config = dict(
    spec_augment=True,
    win_length=512,
    arch='preact_resnet',
    hidden_act='silu',
    init='trunc_normal_002',
    residual_init='none',
    precondition_frequency=16,
    epochs=74.5,
    lr_schedule='wsd',
    warmup_steps=1510,
    weight_decay=0.08,
)
Rows from block 5 of a small sound classifier, named by matrix and row number. Rows with one number belong to one channel. Each number is 500 + 50 x the weight over its row's rms, rounded and kept within 0 to 999. All counts start at 0. Numbers have three digits each. After the name is the row's rms in percent of the matrix's.
After each channel's rows are labels from the 100 clips, of 14976, where the channel reaches its highest value: "strongest on" is what is common among them. Only what is clearly more common there than usual is listed. The data: acted Russian speech (Dusha).
# convs0: first 3x3 conv (model.blocks.5.convs.0.weight, 192x192x3x3, each kernel summed), inputs 0-191
# convs1: second 3x3 conv (model.blocks.5.convs.1.weight, 192x192x3x3, transposed, each kernel summed), outputs 0-191

convs0.5 100:446423459531557486486495400568461410554476578432488516362498464466508468584489505549514455463499496453529522509530533498430416433603533503464610539534613535550547504510475500505598531439480387486525496561553485515471393531447558501467544515507504518446488612628558493414499441469455570451456479454530464507544451479496488463517443527535443514484497526499549487345520495536507580499562452420485537609523444450439585547518481510510554461452466475435475539486535576489478561417509468503436524412483496512464464441428466531487481424466450543449517493567431564500481472466567562447
convs1.5 103:534475504556519624474534493481522467516465571560531483516541588464543454479519556463461443425429513532489476470498654465371507491566452504493489529536414446541513457485518528589548564535542473478414401464534443518508470612512437506524563481517563565552498489526485556481499417489381507486447496474481477458496543503431461509513494436594471523531510512587529554352601421554504485461466466575446531469470513528511375506505437502489528494415494496442518519550553490517531517397484533421555511471467405635535545445493566440538553497432480592566468484507493514439483508482534440448
strongest on: emotion: angry

convs0.61 101:363500464561598456409428556531646478470507608498452394540497514477537497472533549513466451528463487423512486388541504498457487461508506565412514502461497526487486457491400451556486502463459494509521445510487503527513450399484517485456460497504493536504489621458415525491509383519504491558501499568503557442500467565450491611469552455465606533502430538457543555538463538458437414447393501444524546436602496434504547517453527536513521431451442427500427562496464502454550451480548425579448403480521511492527510511577577436507587495533464536458440472534522450477540449435475555509
convs1.61 108:520452575450520470550519438506507545484487511505527472464520465513571455544687503513490510528457517577551499473486474530464553530451434573412478450455542522500590431517401458421455499534489474439481563471518437524526558461387456531513449477491538490468487476467556510539546476392501463456438598563503481477542497514512479455472476450484473488501560575507535569627493472471508477512484437473479465470522542451530447445484487525467483543456466475525387607580472591568505435559594587506566479520516533464460544585492647423545468588460545424491512488521490629534570518502526623484
strongest on: emotion: positive

convs0.103 104:449411554512478572603536469494467499481533474536574539405457478498514459468474450451547457503459544508494542460528530517535479463479446554561472439554483588476555419477519424447415525529608481418489451443521497587501470515527516465585539472462593541471426524468538504498518491323468490502577507538523599518552577471483508510509543501531503460531439566554484467591491528446386465388485640572486486470550449462483438572422518414574481539536509522507480470386541545520508538525454501519504442541551484508530497463465435490504441549515514435576563513498477431398462472406482409550
convs1.103 100:362393428530541450535506451499493498502532503524503515462430593484510525540433451432495449515539483469570554439586491492560561445506532463596490604461468544440562475486420507500528475441537379543531461524475582516528519490446560555552448464484475499453428477428540463422411517459558503581455497532481561442467462463548443564502595537520428506606489483535436442484591542611454466454460499549529444523450476459541468564463495479499490461346518510473421457514569520498513464518599466543453518343532513547376479468497438489530544502521479444481497481470454477486465477469487440519
strongest on: emotion: positive

convs0.17 110:524526431503364409510521541524501489501461459497543474445486530475558512447407466497475439552508561505506464592523453580443567446530528497444458573413422502379418548478506503519633554503464513425555492540482466436498474397404460538583433507512529590539450490581473521459502520567434508548475560461530457456561430482499489532566470517424486418523493468500489521399504460407461519529472435450538601521533604494386468516577484553519534497403481570556496496505532489578624463542415528504539544532459507447491566469486459483524451489491526500429474498496584527450529425514449489542
convs1.17 093:508483452485511444439473493544527541566406454498542457501492499485508520462496512595494407491468545434567536413546413576498443470451594602535517498475467509457512529515493459586426539472501543437508508525514502550439484490473480424528476411515381576487428552591408451502418422556422588495514530440556481507483513470422479553513420486565463451557451467525454488483526483472484500534486508523512587453441582499495463557496562483558569447474475603523497459516512582574652448513450492470449563404485478479506572555517431480499467427474475417602433517428509575524536516434398477532
strongest on: emotion: angry

convs0.127 109:464452584477467500497441481557604390505494544489489450493458551559595439607521470451440466509646449579483497485560443480455625554445514553535529432484479484530550545567426482571503510449449446431552540446571474520546539505523482497524511479515536531473478491466533475437406441514503545531511548468434545435509466489457501457505540496459487453534487467483447464554582520446501463466556452554453428424425500533472518509506428479598432463437560490475527593468492386483516573563542430429494494561425434447537466548522503611514542497625389510529544489549498457384474532528479454505
convs1.127 097:445473529437582506494537567485572500369470491531489449498478493524398516545424545523500550444520443480481453459539472461441560467470416606541479471559508479486500393517486496499473534414462425515478454486508501523393516481529429394556457448384559564462480452466596527459454446534452442494466449386449554379483459477486520483429450449509494429523490387552443440471550503556509548477426529527487579466459474502494491457441415488562475473446430558512554522461529462416529550473455531438467495538472387493525489434526528394440473517545397436427448449486552526521492492517463496582
strongest on: emotion: positive

convs0.143 101:473498536506500441499509537635599395604548396535442475499539525489439475484505547448478484520414510465459489486502538492488513434521480525431497399534483567527504491422452460428484501456510492496551567432428585433494432505533446552423546550556458461520477568390497568425483491413519514520531454465590463585480578545421516532441546494431410678548498523468545469504503549498531526389429414479401480443549458498509472538528488431488476473473507479423495506488567478484453487397510458556487476366425483539505507488593497499522484453534513477523441455526460474530517505450480480426
convs1.143 099:512458508505564512586493587501518532610507490526510475493480537381464450483535444449454502564507531402437539575508585448598401483516584474528454478486496448508563543529510492483514473541522557440508527436519416428517447510542454472532625457500561433520423578511516442560519495450521547481562476539531587553536535434391518439447496415498598665480483512509561463528441527442481499515562442511458457497462519539414444472535434463488541441541500488512552491486503428503522508524490472525551506439504516501471522404508450483531545585551548556636509487499564590460398451464567417474
strongest on: emotion: angry

convs0.113 100:520384467477512393508495500475428475494520444523492505448457554435495411441496515503422523490567488595485515469515531483507467538526487527390495474491465528410516482440503448508593516510531570591463525452510476616524455541597590455532454525472515546518489584419589484602517380447403461474491467490500561484518506582408604497533515523526465559476609454464491449542456511496454458506517531491497457580438571482490464496529599504526401511539504583467527421543594372403519545509540528488495482438551535539515478476554513464553496477540470580425493587474544547501517503450464412576
convs1.113 098:501404486530454561522497493459499441504527521476452482460520570512478528445449529461575526432415423537522511437520538549499521486524481444405468496491528592441600566390470506553439509529561479404461422511525466434511615524478497404523637492462542528492495527433541519515428473437507421459506504535466534536465524621500495516531535566485517510553579439499496517507563452511522467490503471561462525467490518471476563473568536455550509430428435554468510511530636451479414488603574472474477597502463507514439443562417580487478588640479555468474490450530532565465611500535467542572
strongest on: emotion: angry

convs0.21 107:463548550413482438517533516470455445476507454443500479573500468640501522511563545443470539489437427528385487565511520446519503545466589445462436480521485472607452465454556517519521465484503495500416474527625494640484492492469532509430498499398536476444539409476501463515493440528486520413418594522517412505541475569509439534527578566474500462463542443402471450531497497513439458687434485445461511567466455543491472568392516411485452439470489452445460573527605459584547492464512462528472509514556499458462470476498411561480533484461539520426582500514475502512476513499510462463
convs1.21 106:469459635437528541573454472557567525491513446421497478655498498514504515629447478514462483504503473455491556472622489477527482615539476493512500558467547469508604493516395563551532556567534493410481485530469476514456508421500467462410546528529493521466542498457566460490507502508460499484453580497553556606524578557598490528515452469539474551468577525547518458478503424502528520511495379507537447552426495476442514535523487539510417496400519534465515648545537567558539507474565472467520499493513476504521495510548481570529558453537634447471553559591546411447479584454530491472
strongest on: emotion: positive

convs0.26 112:465598485460473557509449481412474562549482447480586575593437492523505510529539474536504504510536548505435494471467576509424457481451481509533428492543470388510470467556553487396457484542440440482510469628516458466458512424501490602510342518579433480467453501482502439520551541470527532525488457425431433508537532470491490542484451491501480483539496505588423478372540474480444418456477467510413490489453470498515448512539524586464494379536410468517498375512444609532493553514471397566498545456463515553404482439505499508471397469522519553527492546525444433469562510501570522412
convs1.26 113:552544576475437572431515441515433569544452441448457574515427386563465477510418499501511473435495491483596475420557467490526476542463488501491423476485485390436416497470553488539495461584404545489583531622450462527454527507445471549505484464483481502501493478513483501444558533508446492557509495493429434532546472472520503568610475559504475518393514641566548532483485517500478484417482509527550550486534498504458511523507560523580578439582483453512437441521502494533540400521372505709520534425497491455494450517551491533579526464521523514525522463475486470586447451503453561493
strongest on: emotion: angry