Rows from block 6 of a small sound classifier, named by matrix and row number. Rows with one number belong to one channel. Each number is 128 + 24 x the weight over its row's rms, rounded and kept within 0 to 255. All counts start at 0. Numbers have three digits each.
After each channel's rows are labels from the 100 clips, of 14976, where the channel reaches its highest value: "responds to" is what is common among them. Only what is clearly more common there than usual is listed. The data: acted Russian speech (Dusha).
# convs0: first 3x3 conv (model.blocks.6.convs.0.weight, 192x192x3x3, each kernel summed), inputs 0-47
# convs1: second 3x3 conv (model.blocks.6.convs.1.weight, 192x192x3x3, transposed, each kernel summed), outputs 0-47

convs0.63:133132147129112088162141116149111202129122129156097144136134090107116080145126099112141102121109135104130158112109131150146166137137116117122145
convs1.63:105108111100101125211157129130114205133149113195132087120137156133148138125127114115127152135137134151123135141129116104134123133161144106104118
responds to: emotion: positive

convs0.126:092089156116139158138153120163101149096097128125140117098113139129120155133133100165127138142081182086149090146147167117090112170124130162094128
convs1.126:143106141160124159126124086130150129146166123115174134136128142183101179167145112152077115121110134132093107151153153098140098142145129131142130
responds to: emotion: angry

convs0.164:098174148097120110133134131120120117142075096159117158107101121147165131127134092172122137145127107146149163145113135169135146131104092105098116
convs1.164:095174140163157128146150154149129109111143156140145102134116106136161166132153138136125134151159125161180116151158119145135077144113151110159126
responds to: emotion: sad

convs0.16:121180068116132159100108122138080194166129163102094173097163115122147121090127117145124119115139083134104164118148132099113100171112095147119104
convs1.16:141140118112130163126150149089107155139129126143103122121151128153103093099116176126164110122096157104131181102129158121103155181105113154136075
responds to: emotion: angry

convs0.27:129143123064087104113134121121121129134150146076125140097109110096117152180121103111119115100169094103090131173086133111118089117118145150191099
convs1.27:127120127118073088126139115132151121114140082111121123132102101130136078175149149132105090098170100106137155120050113142098144135107104115157109
responds to: emotion: positive

convs0.19:115086130142144151149092119098115100133135115110137143118128182139141132152141127128107179097158115108086111134094160124120127143132110127163160
convs1.19:127104112146090137134147118076136154166116096118149104089148188128132108151152120107099124096120121110159099131121189179098135128161112181122102
responds to: emotion: angry

convs0.171:094105131148162139151113115097117126113157087132197132124142118135154094103126074130106101137148129118131117125112119149168161124104147108148125
convs1.171:110149090157143152154140101139095158146185123100108160130105142106134118118134116085105132127109150085127129096114107145183138180136151182090161
responds to: emotion: positive

convs0.67:097124133131117134139126129146172062109134122125128101163105128117136113097102100110144093206086144096130099093159148134125110133141123119122168
convs1.67:128129096113122114142102130141116133083129122110117131101115135114110165112125139121110127151138111101130079134144128167138089143146150128135140
responds to: emotion: sad

convs0.129:100159124121123127097100143156111095123113137131209140136114142129093135064151143133102149169143100120117121123174123103110119122116101088148103
convs1.129:070171115130116111159100127136118100098132082093114150115161152148137106104135116110149141143127081149146123159139136101168083095109129150149154
responds to: emotion: angry

convs0.151:131111116102140123126138146134105156100111119111126100145173122139147128103136119107132113112111153099104120091163111144143109132155123091144141
convs1.151:131127136140113137121087129113090101134099194099101098097128087143130112101102110125139116118156123147159104075109113153129130130138090132097156
responds to: emotion: sad

convs0.184:132128130149092106110146141139100123111179155128129143067091115115139117157155150095143123132101148104097125129113135141161169140130103143167149
convs1.184:123096107106136120129132135122091140133158157142120125155116134119135112133150133107141106073121119095152148078112131127129106102149132089120104
responds to: emotion: neutral

convs0.39:123131102139107097137096124146136160146168083177107144152120116098163138113170123127115095100121164152130112078082153102099097132119116137139152
convs1.39:135067110107142109126135097087158126172109124113120113126127111085182149128153148127133146146164121091119126125107127105120112132155112114125101
responds to: emotion: neutral

convs0.134:113151106156121131090156140108117112146100082114116121098145135117145105121110159089127100134164145129131133159130121137173126115098129116128138
convs1.134:151137088103168115117118089123108116134115103151136098111100126124131132069143138091096113103107127071156096127105134160163111073112088105115174
responds to: emotion: neutral

convs0.180:140122093170145155134086072128084132129147111138126144134127114115102142130138159115139131112127120111127109179127159124091160156157128107148129
convs1.180:157136082170126146117098125117124163121159150125090125111153098135145131110113149137167146143140122119085123155169143129113151120147110108144120
responds to: emotion: angry

convs0.111:146156102134129134152124170156135097137140115110098116130124136091101131127116120147109133157116149133093123118134122123130158115113133134078062
convs1.111:111091131111122124120106080127127130153095101132122103160132125172141135103109179159128147153118150105133137221146117155121141090136094108155097
responds to: emotion: positive

convs0.138:117094126137109145141094137110100138132131099065105081141128101132160116153146143127115102137135139195168105156112139110155138138122150129095151
convs1.138:125116132096114103115106096122133135118125145157097157089134096127158144124125177146136103140090130109099113118091125152115122149165126121072149
responds to: emotion: neutral

convs0.123:143156124148131105152102126129097128160134087071084134106132105141160131115142076137108097122114099147163133083129139134136094182112121114120083
convs1.123:131195136129108116172123133156067150128169132129105129138141127148172119092142119148135114061124094112114098140130139123184143194127136160121089
responds to: emotion: angry

convs0.77:128141182109116104175103120116168129138115141154117118127133100133141116113132126132125129124130073084134150123128118126134112093115155130116107
convs1.77:126103102172110093093171120090181118147134120143125130156111112106126139124111149151134156132179106106178118151148115133108081115166161176102108
responds to: emotion: positive