{"model": "sound classifier", "kernel_size": 3, "avg_pool_shortcut": false, "init": "trunc_normal_002", "beta2": 0.95}
Rows from block 8 of a small sound classifier, named by matrix and row number. Rows with one number belong to one channel. Each number is 128 + 32 x the weight over its row's rms, rounded and kept within 0 to 255. All counts start at 0. Numbers have three digits each.
After each channel's rows are labels from the 100 clips, of 14976, where the channel reaches its highest value: "strongest on" is what is common among them. Only what is clearly more common there than usual is listed. The data: acted Russian speech (Dusha). In brackets: how many of the 100.
# convs0: first 3x3 conv, stride 2 (model.blocks.8.convs.0.weight, 384x192x3x3, each kernel summed), inputs 96-143
# convs1: second 3x3 conv (model.blocks.8.convs.1.weight, 384x384x3x3, transposed, each kernel summed), outputs 86-128

convs0.364:118100115127076159150121105153149087166061152140130107094131152127125145064135110111107121127206137138073137072102136069182103106131112195121183
convs1.364:135118117108138166043205091128137157110129095172163112113073097116118106083165093153142110106125108179149194128147151139098144139
strongest on: emotion: positive (48)

convs0.147:125124126104156035139122127129124091096044126157119151109095130124167083144090107089206115135143196063185102151130157164079131067177160125124122
convs1.147:107119152069149112106169089145057171140146164103122064105099150112133098178085110095094102129129137115168072120113094099160110101
strongest on: emotion: sad (78)

convs0.289:127102102168114175105115212092101111117184127086064120157138061136083143154091137155137082106104135147121054098100145082108216146167178104108130
convs1.289:149139118109176104113110178152032140119152092100189103104134101152139084136140152148158175090133119188165079143185134070145159156
strongest on: emotion: positive (76)

convs0.189:141191174107120210158075140097127088166114114128098100131126102174130077106159095168165115073139115117138098119070133106131133153099157129173083
convs1.189:141167154117137129112197080145163152085136163162080120167165116056120137168092137124163133072112118140150112108138129116119135077
strongest on: emotion: sad (72)

convs0.260:126159171092157147069128114103134148188160131078123139181126149130123098102097085122121122142051136140144116137134119126160087114150106146193113
convs1.260:118168094119138076097209126129161180164141110091083090108132080098105148094112074081135149139114113120139139119100168216155129113
strongest on: emotion: sad (82)

convs0.195:079090154112145132125178159208125134055165114156084151095134105082202042135148167101095145105119109122112110104128163118162101122123152140116095
convs1.195:164104161159174173140094136141135116115133097132137090153077135147124085091170114108089157120148110169136141105077103158121183105
strongest on: emotion: angry (39)

convs0.85:132066131162090142099132153128084135107152166100137123123111114131112135160105114126107143177136095183127123128145123115156134125158085074104125
convs1.85:120159080153146120127103115135152110117202098115111110138098124168147101118150154166111189167075129132129099082143171174163109164
strongest on: emotion: neutral (62)

convs0.296:097127141121096035116114060111125075119122131209186115177148129152127172109123112154133145129158081068098144155158066111070141141178122107139225
convs1.296:117169118116113077118127150096080113097160181094139137081209130109158120138158117160139082118086154145092120109082102151146106087
strongest on: emotion: positive (52)

convs0.45:146196135153115127164119149113112184121143082154099143129137088134141126149135100139160184073158111114087125126117127109068084146140149179155133
convs1.45:145148131069108144109128118144130209110203128173151182193165160099132135133140185154114078099098107116133134126179131140125125120
strongest on: emotion: positive (43)

convs0.94:135056118146114152117134038122106122168114104095144122097138106161083149066124125099162123099151124123151117101079086140113156130194064098118126
convs1.94:078148113090155120151136145149149050076095143126118155165151100143068161133125119217093176117102128104145145070117121140083137133
strongest on: emotion: positive (43)

convs0.201:110146109090116155184154140120139112065082140105143141104144129118084198152114085044081173105120177119090073142115121123123136071124123110134149
convs1.201:108111139096127081056109156103140124168082095105127132156124137130121125166132085080150080105107075130039072115153098174080115125
strongest on: emotion: sad (57)

convs0.305:125147085061104126075111141142089115128141126098148075085114094165099060116097127136188098146121172155088166116149176093152145142091142102106121
convs1.305:138117094128139136153071146170138150127120156136131117095127144080124115153150129134144151096112107193125191209126159231081108058
strongest on: emotion: sad (92)

convs0.200:137173118171120134119127065068060149216154130138153138115092153125160099121134126139131118155141144115155159102165107081129158140132184137112144
convs1.200:131140097157118105120103170142105090112139091111149122133152095107145113137076150104108160161178121119115089134098097104103150086
strongest on: emotion: sad (58)

convs0.123:181140132162104089110123178139165137193128152139137126103148178109151131163082080093095102147175200117103169172140142094119052123103118129132156
convs1.123:088173128090045131136098124185075158123125126150050106111152068163140127157124075078143144122098114118115091095171183069157121143
strongest on: emotion: sad (68)

convs0.42:135146117168048218099101155090167076100148084125120125165107161117125081127110157073128099134134104137059145140107121219107141119144132095140094
convs1.42:130076108088124131148110072097151107166137099110103172169140135127141103095094126140153142148139101131069153137093133172179163057
strongest on: emotion: positive (44)

convs0.211:112141171140095150118119109139188164199101109110108113101134075089086097081121109083145064198077110152114074170136123154128086115084140109119109
convs1.211:126124120113142131107076185089070106152096118155160076109116090138133145132155066116144125121125123146179140121094116156115111118
strongest on: emotion: positive (63)

convs0.157:135081115120154079078091073106188148144154111157072141109191110143122124171116082165093081134133104141106131124169138108098142193128138226184161
convs1.157:096098129150179092162166090174179112168126104149127136088108107132113091111098127140144167178141121132149168169115062128142107059
strongest on: emotion: sad (65)

convs0.131:129096114131196134122165158139117102078117156093108127136134177159131129080154134119117190140041182105126185103097122122210124139122130076138124
convs1.131:152104064123129155126101104144122079145137092206101118093139098175125109101120062182134162090191071123157155200138155116147120132
strongest on: emotion: positive (47)

convs0.331:036155099165122156155160148164175096136185077154113088107178188141087181151099103133074094152111095140086078152133147121142078173159198101111077
convs1.331:099129142086089101133056110121122147101108137089087088143146227103134078116172149089137167095127170111156133120116146135091148142
strongest on: emotion: positive (59)

convs0.4:088200150116143094152123094124206099129137096137138137133108129128114086117091156130179104121136055124083119118121093110123113150129142121128121
convs1.4:083122089126175136095086124122154104050141139137172124167135135120078069136114076145114112139188149129132120121147149148109170154
strongest on: emotion: sad (59)

convs0.156:092129138100147120117126171149109128155051103138051117102123169128137076078120124160146148153100143123110099147103112075149107108102116219047119
convs1.156:100149090141083151134126113081115191108149127089163092100094106175088100118077135122124108139094143117134128164153155192164125156
strongest on: emotion: sad (84)

convs0.54:154105077142183124142089119098097038139174141090094108086140103091129147089087111093146174165128139155150123101084159150133147128200140098072091
convs1.54:063104167125124099148117142128086173138127138156188146175131102149138062144068149153133069078150150165067134099121136116095158067
strongest on: emotion: positive (89)

convs0.352:075085114138096127161140084111183121083139175177202171118131092157180105140087086125146122131136109112139094125168160139083126106081139134086165
convs1.352:080132192144122117127104043146062111105156059097076096118142070120134150144081148081185106148112135077098115130107165108134113119
strongest on: emotion: neutral (60)

convs0.239:146109113160121097137149198077178173086137129148157096051133082142122131141125077159105121117111149170115155112149101138119147109107097116093113
convs1.239:127088150151080190144114110131071101123098073075149104129109141105074182072172192078132103136153146128125106062092118170136128117
strongest on: emotion: positive (42)

convs0.344:108153127109148086080127217171131191131134125141088135148106096158122160149140174085161145084109124135153130133088095073143158103136087106189151
convs1.344:144127139152177104147143157096129147140150107121130169143093146099132151127148112071117186117190121097119181134135162163147138116
strongest on: emotion: sad (57)

convs0.251:119102160136130122151134138189148131151149101091135152156160084122166149150110080150118160091153093184100101173091153064161144116112142106201120
convs1.251:068120075118155143067175099118115125175088166139150108132182125116087119046101186185129125139144126107170101091057128170100118119
strongest on: emotion: positive (42)

convs0.138:081154119148153060119119067032129143114105147148099109162187115102111083108081131133178055109119190191143184142055113108095134085137152098106125
convs1.138:097173109131127113196126069120164154155131158148078129096111116105160076150038109141170177099160149192156162135151172135185104088
strongest on: emotion: angry (39)

convs0.285:202073134092113097212108136160146084130167063117101088148175101122123244115065142134101151122092107150142101080127124139133198128086113084127153
convs1.285:126185176182122121153117116195148149098147184158117089165135127092112056100125117142196106086190133156128144108183112127079180150
strongest on: emotion: angry (52)

convs0.136:125105134185137216115133112070086139136148138182118141144116126160111065154108115119127055136137055162109142097125075109109082161156155105107132
convs1.136:146131121109169158139128126119136124141130191116096101064146131078130132106140143153163157114128136151084105077112128137105129082
strongest on: emotion: positive (70)

convs0.105:101126098109113104212180077132133121107170137147100104135119209068112184175040156131062029098179150146069099132112068141118124111112168123096117
convs1.105:160119151169093159131177118169155121143103079209055095129163165144128160148184107072082118093073124139160119125108119221111142130
strongest on: emotion: sad (57)

convs0.126:144138125107157141133188132154115154090108088115113157092138102159154085123107072110134119105170111072124154115107135131197147103074093178084194
convs1.126:139104125163189148123133125132155120110073099164154137125112123112138100160134138161142146112142116114107138147180116069109110162
strongest on: emotion: angry (44)

convs0.43:055181092083116134074142185164163116205107112077119094117125116067085091136096101101105188135072069096134147072176121103165164106113162181136084
convs1.43:132133111115109115125126154119133116158126098087116082057109114135106074075084153143119118190094167128113119179115118103217172095
strongest on: emotion: sad (65)

convs0.197:106178107112110129120047117095115091161074143124179146115145178092085100130128135121129122100116189080111156129086150117167088109111078147102119
convs1.197:216165119125105101082142148086157085155072141176110160148149130139148138145097125075193128123108098186081100136120105165181148154
strongest on: emotion: positive (40)

convs0.297:153138040144156140154117138212159125130117148061137105109069101105131147095155132111123080086092129076114112099146139140148108108116087099098105
convs1.297:114122150129162129096079154100155137164099124051122147148104159132146133125149122088136158104172055133128136093112104076121159151
strongest on: emotion: positive (42)

convs0.184:127103136087111092099167161143156157166072090222159194165111092186142118135142114144173151116142120124063145113133125140123118115162098154140097
convs1.184:165138151089119155189098102097158122193147151103082125103123127181142125133059159208123144083081096101117105076109134137180167115
strongest on: emotion: sad (58)

convs0.79:147077094110131123214125126115143101119168173097141130102140069146106134079113107138154067098135126106142119076101139107138161144122136108155133
convs1.79:068105125192141122169115090156133064161121183118092176115176140114119130129097131112151157133101131094104173113153144118090129148
strongest on: emotion: positive (85)