config = dict(
    arch='preact_resnet',
    model='sound classifier',
    dataset='acted Russian speech (Dusha)',
    train_examples=26041,
    n_mels=64,
    hop_length=320,
    input='log_mel',
    spec_augment=True,
    win_length=512,
    targets=['emotion'],
    num_classes=4,
    norm='batchnorm',
    activation='silu',
    drop_path=0.05,
    depths=[4, 4, 4],
    kernel_size=3,
    stem='deep',
    avg_pool_shortcut=False,
    dropout=0.1,
    widths=[96, 192, 384],
    mixing='mixup',
    loss='binary_cross_entropy',
    init='trunc_normal_002',
    residual_init='none',
    optimizer='soap',
    beta2=0.95,
    lr=0.0031,
    beta1=0.95,
    shampoo_beta=0.95,
    eps=1e-08,
    precondition_frequency=16,
    max_precond_dim=512,
    merge_dims=False,
    one_sided=False,
    adamw_lr_other_params=0.0011,
    grad_clip=1.0,
    steps=30300,
    batch_size=64,
    epochs=74.5,
    lr_schedule='wsd',
    decay_fraction=0.2,
    final_lr_fraction=0.1,
    warmup_steps=1510,
    weight_decay=0.08,
    adamw_weight_decay_other_params=0.05,
)
Rows from block 4, named by matrix and row number. Rows with one number belong to one channel. Each number is 50 + 15 x the weight over its row's rms, rounded and kept within 0 to 99. All counts start at 0. After the name is the row's rms in percent of the matrix's.
# convs0: first 3x3 conv, stride 2 (model.blocks.4.convs.0.weight, 192x96x3x3), inputs 28-41, a 3x3 kernel for each
# convs1: second 3x3 conv (model.blocks.4.convs.1.weight, 192x192x3x3, transposed), outputs 26-38, a 3x3 kernel for each
convs0.101 099:57 27 42 37 76 52 34 53 40 43 48 33 75 63 33 66 28 57 69 56 55 42 32 63 38 63 61 65 59 74 57 53 55 42 42 43 36 62 41 61 86 37 39 66 85 61 42 51 57 67 66 36 70 63 58 49 25 72 28 55 42 42 45 72 66 43 56 47 34 54 46 52 58 76 38 47 46 91 55 40 74 40 34 61 57 61 48 57 59 33 56 60 48 40 51 72 40 52 48 66 72 34 50 51 74 47 50 47 59 35 65 53 46 61 81 58 40 64 36 48 12 16 56 75 60 32
convs1.101 101:44 31 42 37 47 61 37 66 66 50 53 57 38 50 61 73 26 25 29 49 42 56 63 46 69 50 74 51 51 62 41 61 19 60 40 46 42 43 78 58 56 38 50 58 39 75 47 55 73 12 44 48 40 44 42 48 65 52 60 61 66 38 41 40 54 35 50 55 89 26 87 61 66 68 41 53 55 46 43 39 49 54 33 74 66 33 51 30 59 63 53 41 42 57 34 42 64 66 80 60 53 62 06 17 56 48 55 46 70 42 32 44 55 76 67 48 77
convs0.102 099:39 35 55 44 33 42 48 28 41 41 61 54 60 45 81 44 41 51 60 53 31 24 43 33 56 53 96 53 42 65 55 62 26 47 62 59 46 35 68 72 59 25 87 46 25 51 63 63 54 64 68 37 54 57 75 58 47 70 76 16 79 69 69 56 56 62 66 37 34 43 36 49 32 67 39 63 60 52 67 38 40 38 59 60 40 38 27 11 51 60 79 47 53 46 60 56 63 35 31 62 31 39 39 59 34 32 47 56 63 45 38 35 77 53 50 58 41 48 25 17 29 44 44 65 43 68
convs1.102 098:54 29 73 39 47 37 71 63 59 65 55 78 52 46 33 41 40 40 59 40 44 34 63 27 39 29 23 52 40 78 74 69 57 51 69 22 61 61 41 47 69 61 27 39 28 41 58 93 64 41 39 57 31 60 57 44 42 57 41 48 37 49 61 39 49 80 67 65 69 42 48 69 38 00 73 59 47 21 37 82 30 49 51 75 44 46 50 58 47 38 71 58 14 69 57 32 63 44 41 38 44 37 61 20 55 51 33 39 33 54 36 67 27 49 59 49 60
convs0.103 099:44 60 63 33 38 90 41 48 56 94 58 31 57 48 42 43 25 40 34 10 71 31 37 76 58 63 54 55 44 36 65 40 54 20 42 39 86 68 41 59 58 38 47 63 29 24 67 49 31 51 37 61 33 25 77 51 60 52 56 49 54 24 52 28 43 54 44 29 53 54 50 42 46 20 69 31 42 42 61 23 61 52 71 50 56 44 42 81 56 19 41 46 27 35 68 44 31 40 40 49 73 49 24 49 29 48 47 44 75 56 27 70 37 35 16 72 43 63 36 36 47 18 44 53 55 63
convs1.103 103:21 68 36 49 65 27 39 43 24 53 58 49 58 54 61 40 81 50 90 63 64 45 72 38 49 60 38 46 27 37 29 39 42 66 37 82 21 46 76 68 56 45 51 57 40 66 54 58 70 42 53 54 32 31 60 26 67 40 41 79 42 50 37 41 22 45 53 46 46 43 61 52 40 42 35 37 42 45 46 25 39 40 62 59 23 42 73 36 34 68 65 69 93 34 59 81 44 53 67 26 37 47 68 42 71 46 64 42 70 56 65 45 53 46 67 39 25
convs0.104 100:73 69 70 49 48 33 53 72 45 54 44 41 26 32 69 71 44 41 54 51 42 36 17 28 26 47 72 38 67 39 65 53 68 41 44 57 37 55 34 54 52 33 54 42 62 49 46 64 49 55 48 21 42 28 68 52 48 43 48 37 22 47 50 41 59 57 31 60 50 71 32 47 65 20 45 59 62 46 46 66 23 55 34 53 38 53 35 38 66 25 53 63 43 45 60 43 68 42 99 67 30 63 63 62 53 50 68 52 26 71 56 42 47 55 36 54 29 27 38 59 54 67 81 49 28 25
convs1.104 103:50 49 57 21 25 60 60 44 70 87 52 57 59 48 40 56 36 19 35 47 66 39 40 44 63 41 36 14 34 66 51 68 58 27 70 58 38 50 44 70 64 53 47 44 52 77 66 60 39 43 55 39 53 39 38 55 78 45 26 61 29 51 33 25 40 15 44 53 52 68 50 57 50 27 44 33 63 81 40 32 45 59 35 75 49 47 44 39 31 64 45 55 59 58 61 78 29 33 61 74 35 41 41 42 62 40 41 72 54 66 36 66 46 58 80 69 53
convs0.105 107:41 51 71 45 47 71 44 29 39 37 59 71 48 60 28 29 70 50 61 27 38 47 33 60 63 41 71 47 64 46 58 61 69 67 24 54 56 56 46 36 61 55 51 44 66 40 66 58 43 50 50 42 68 36 33 45 41 59 48 21 45 56 54 39 32 19 34 44 72 43 42 24 46 50 47 18 30 40 55 74 44 13 36 64 55 62 40 54 43 60 61 54 29 57 38 33 18 33 59 63 36 16 41 63 75 35 34 48 58 61 71 66 41 42 74 62 71 37 44 44 38 42 51 56 40 48
convs1.105 099:28 82 57 70 53 16 63 47 50 35 50 75 57 29 57 09 70 40 45 71 71 59 58 27 58 92 41 32 47 37 65 61 51 37 58 50 37 54 58 80 62 36 62 48 62 40 71 38 48 45 43 50 51 52 54 36 44 23 45 50 65 32 65 31 42 53 31 33 49 45 44 63 22 52 50 68 46 54 62 49 74 52 53 52 35 48 45 50 29 65 25 28 41 50 71 56 64 79 42 33 59 34 55 53 62 52 35 37 29 57 41 46 56 53 46 37 59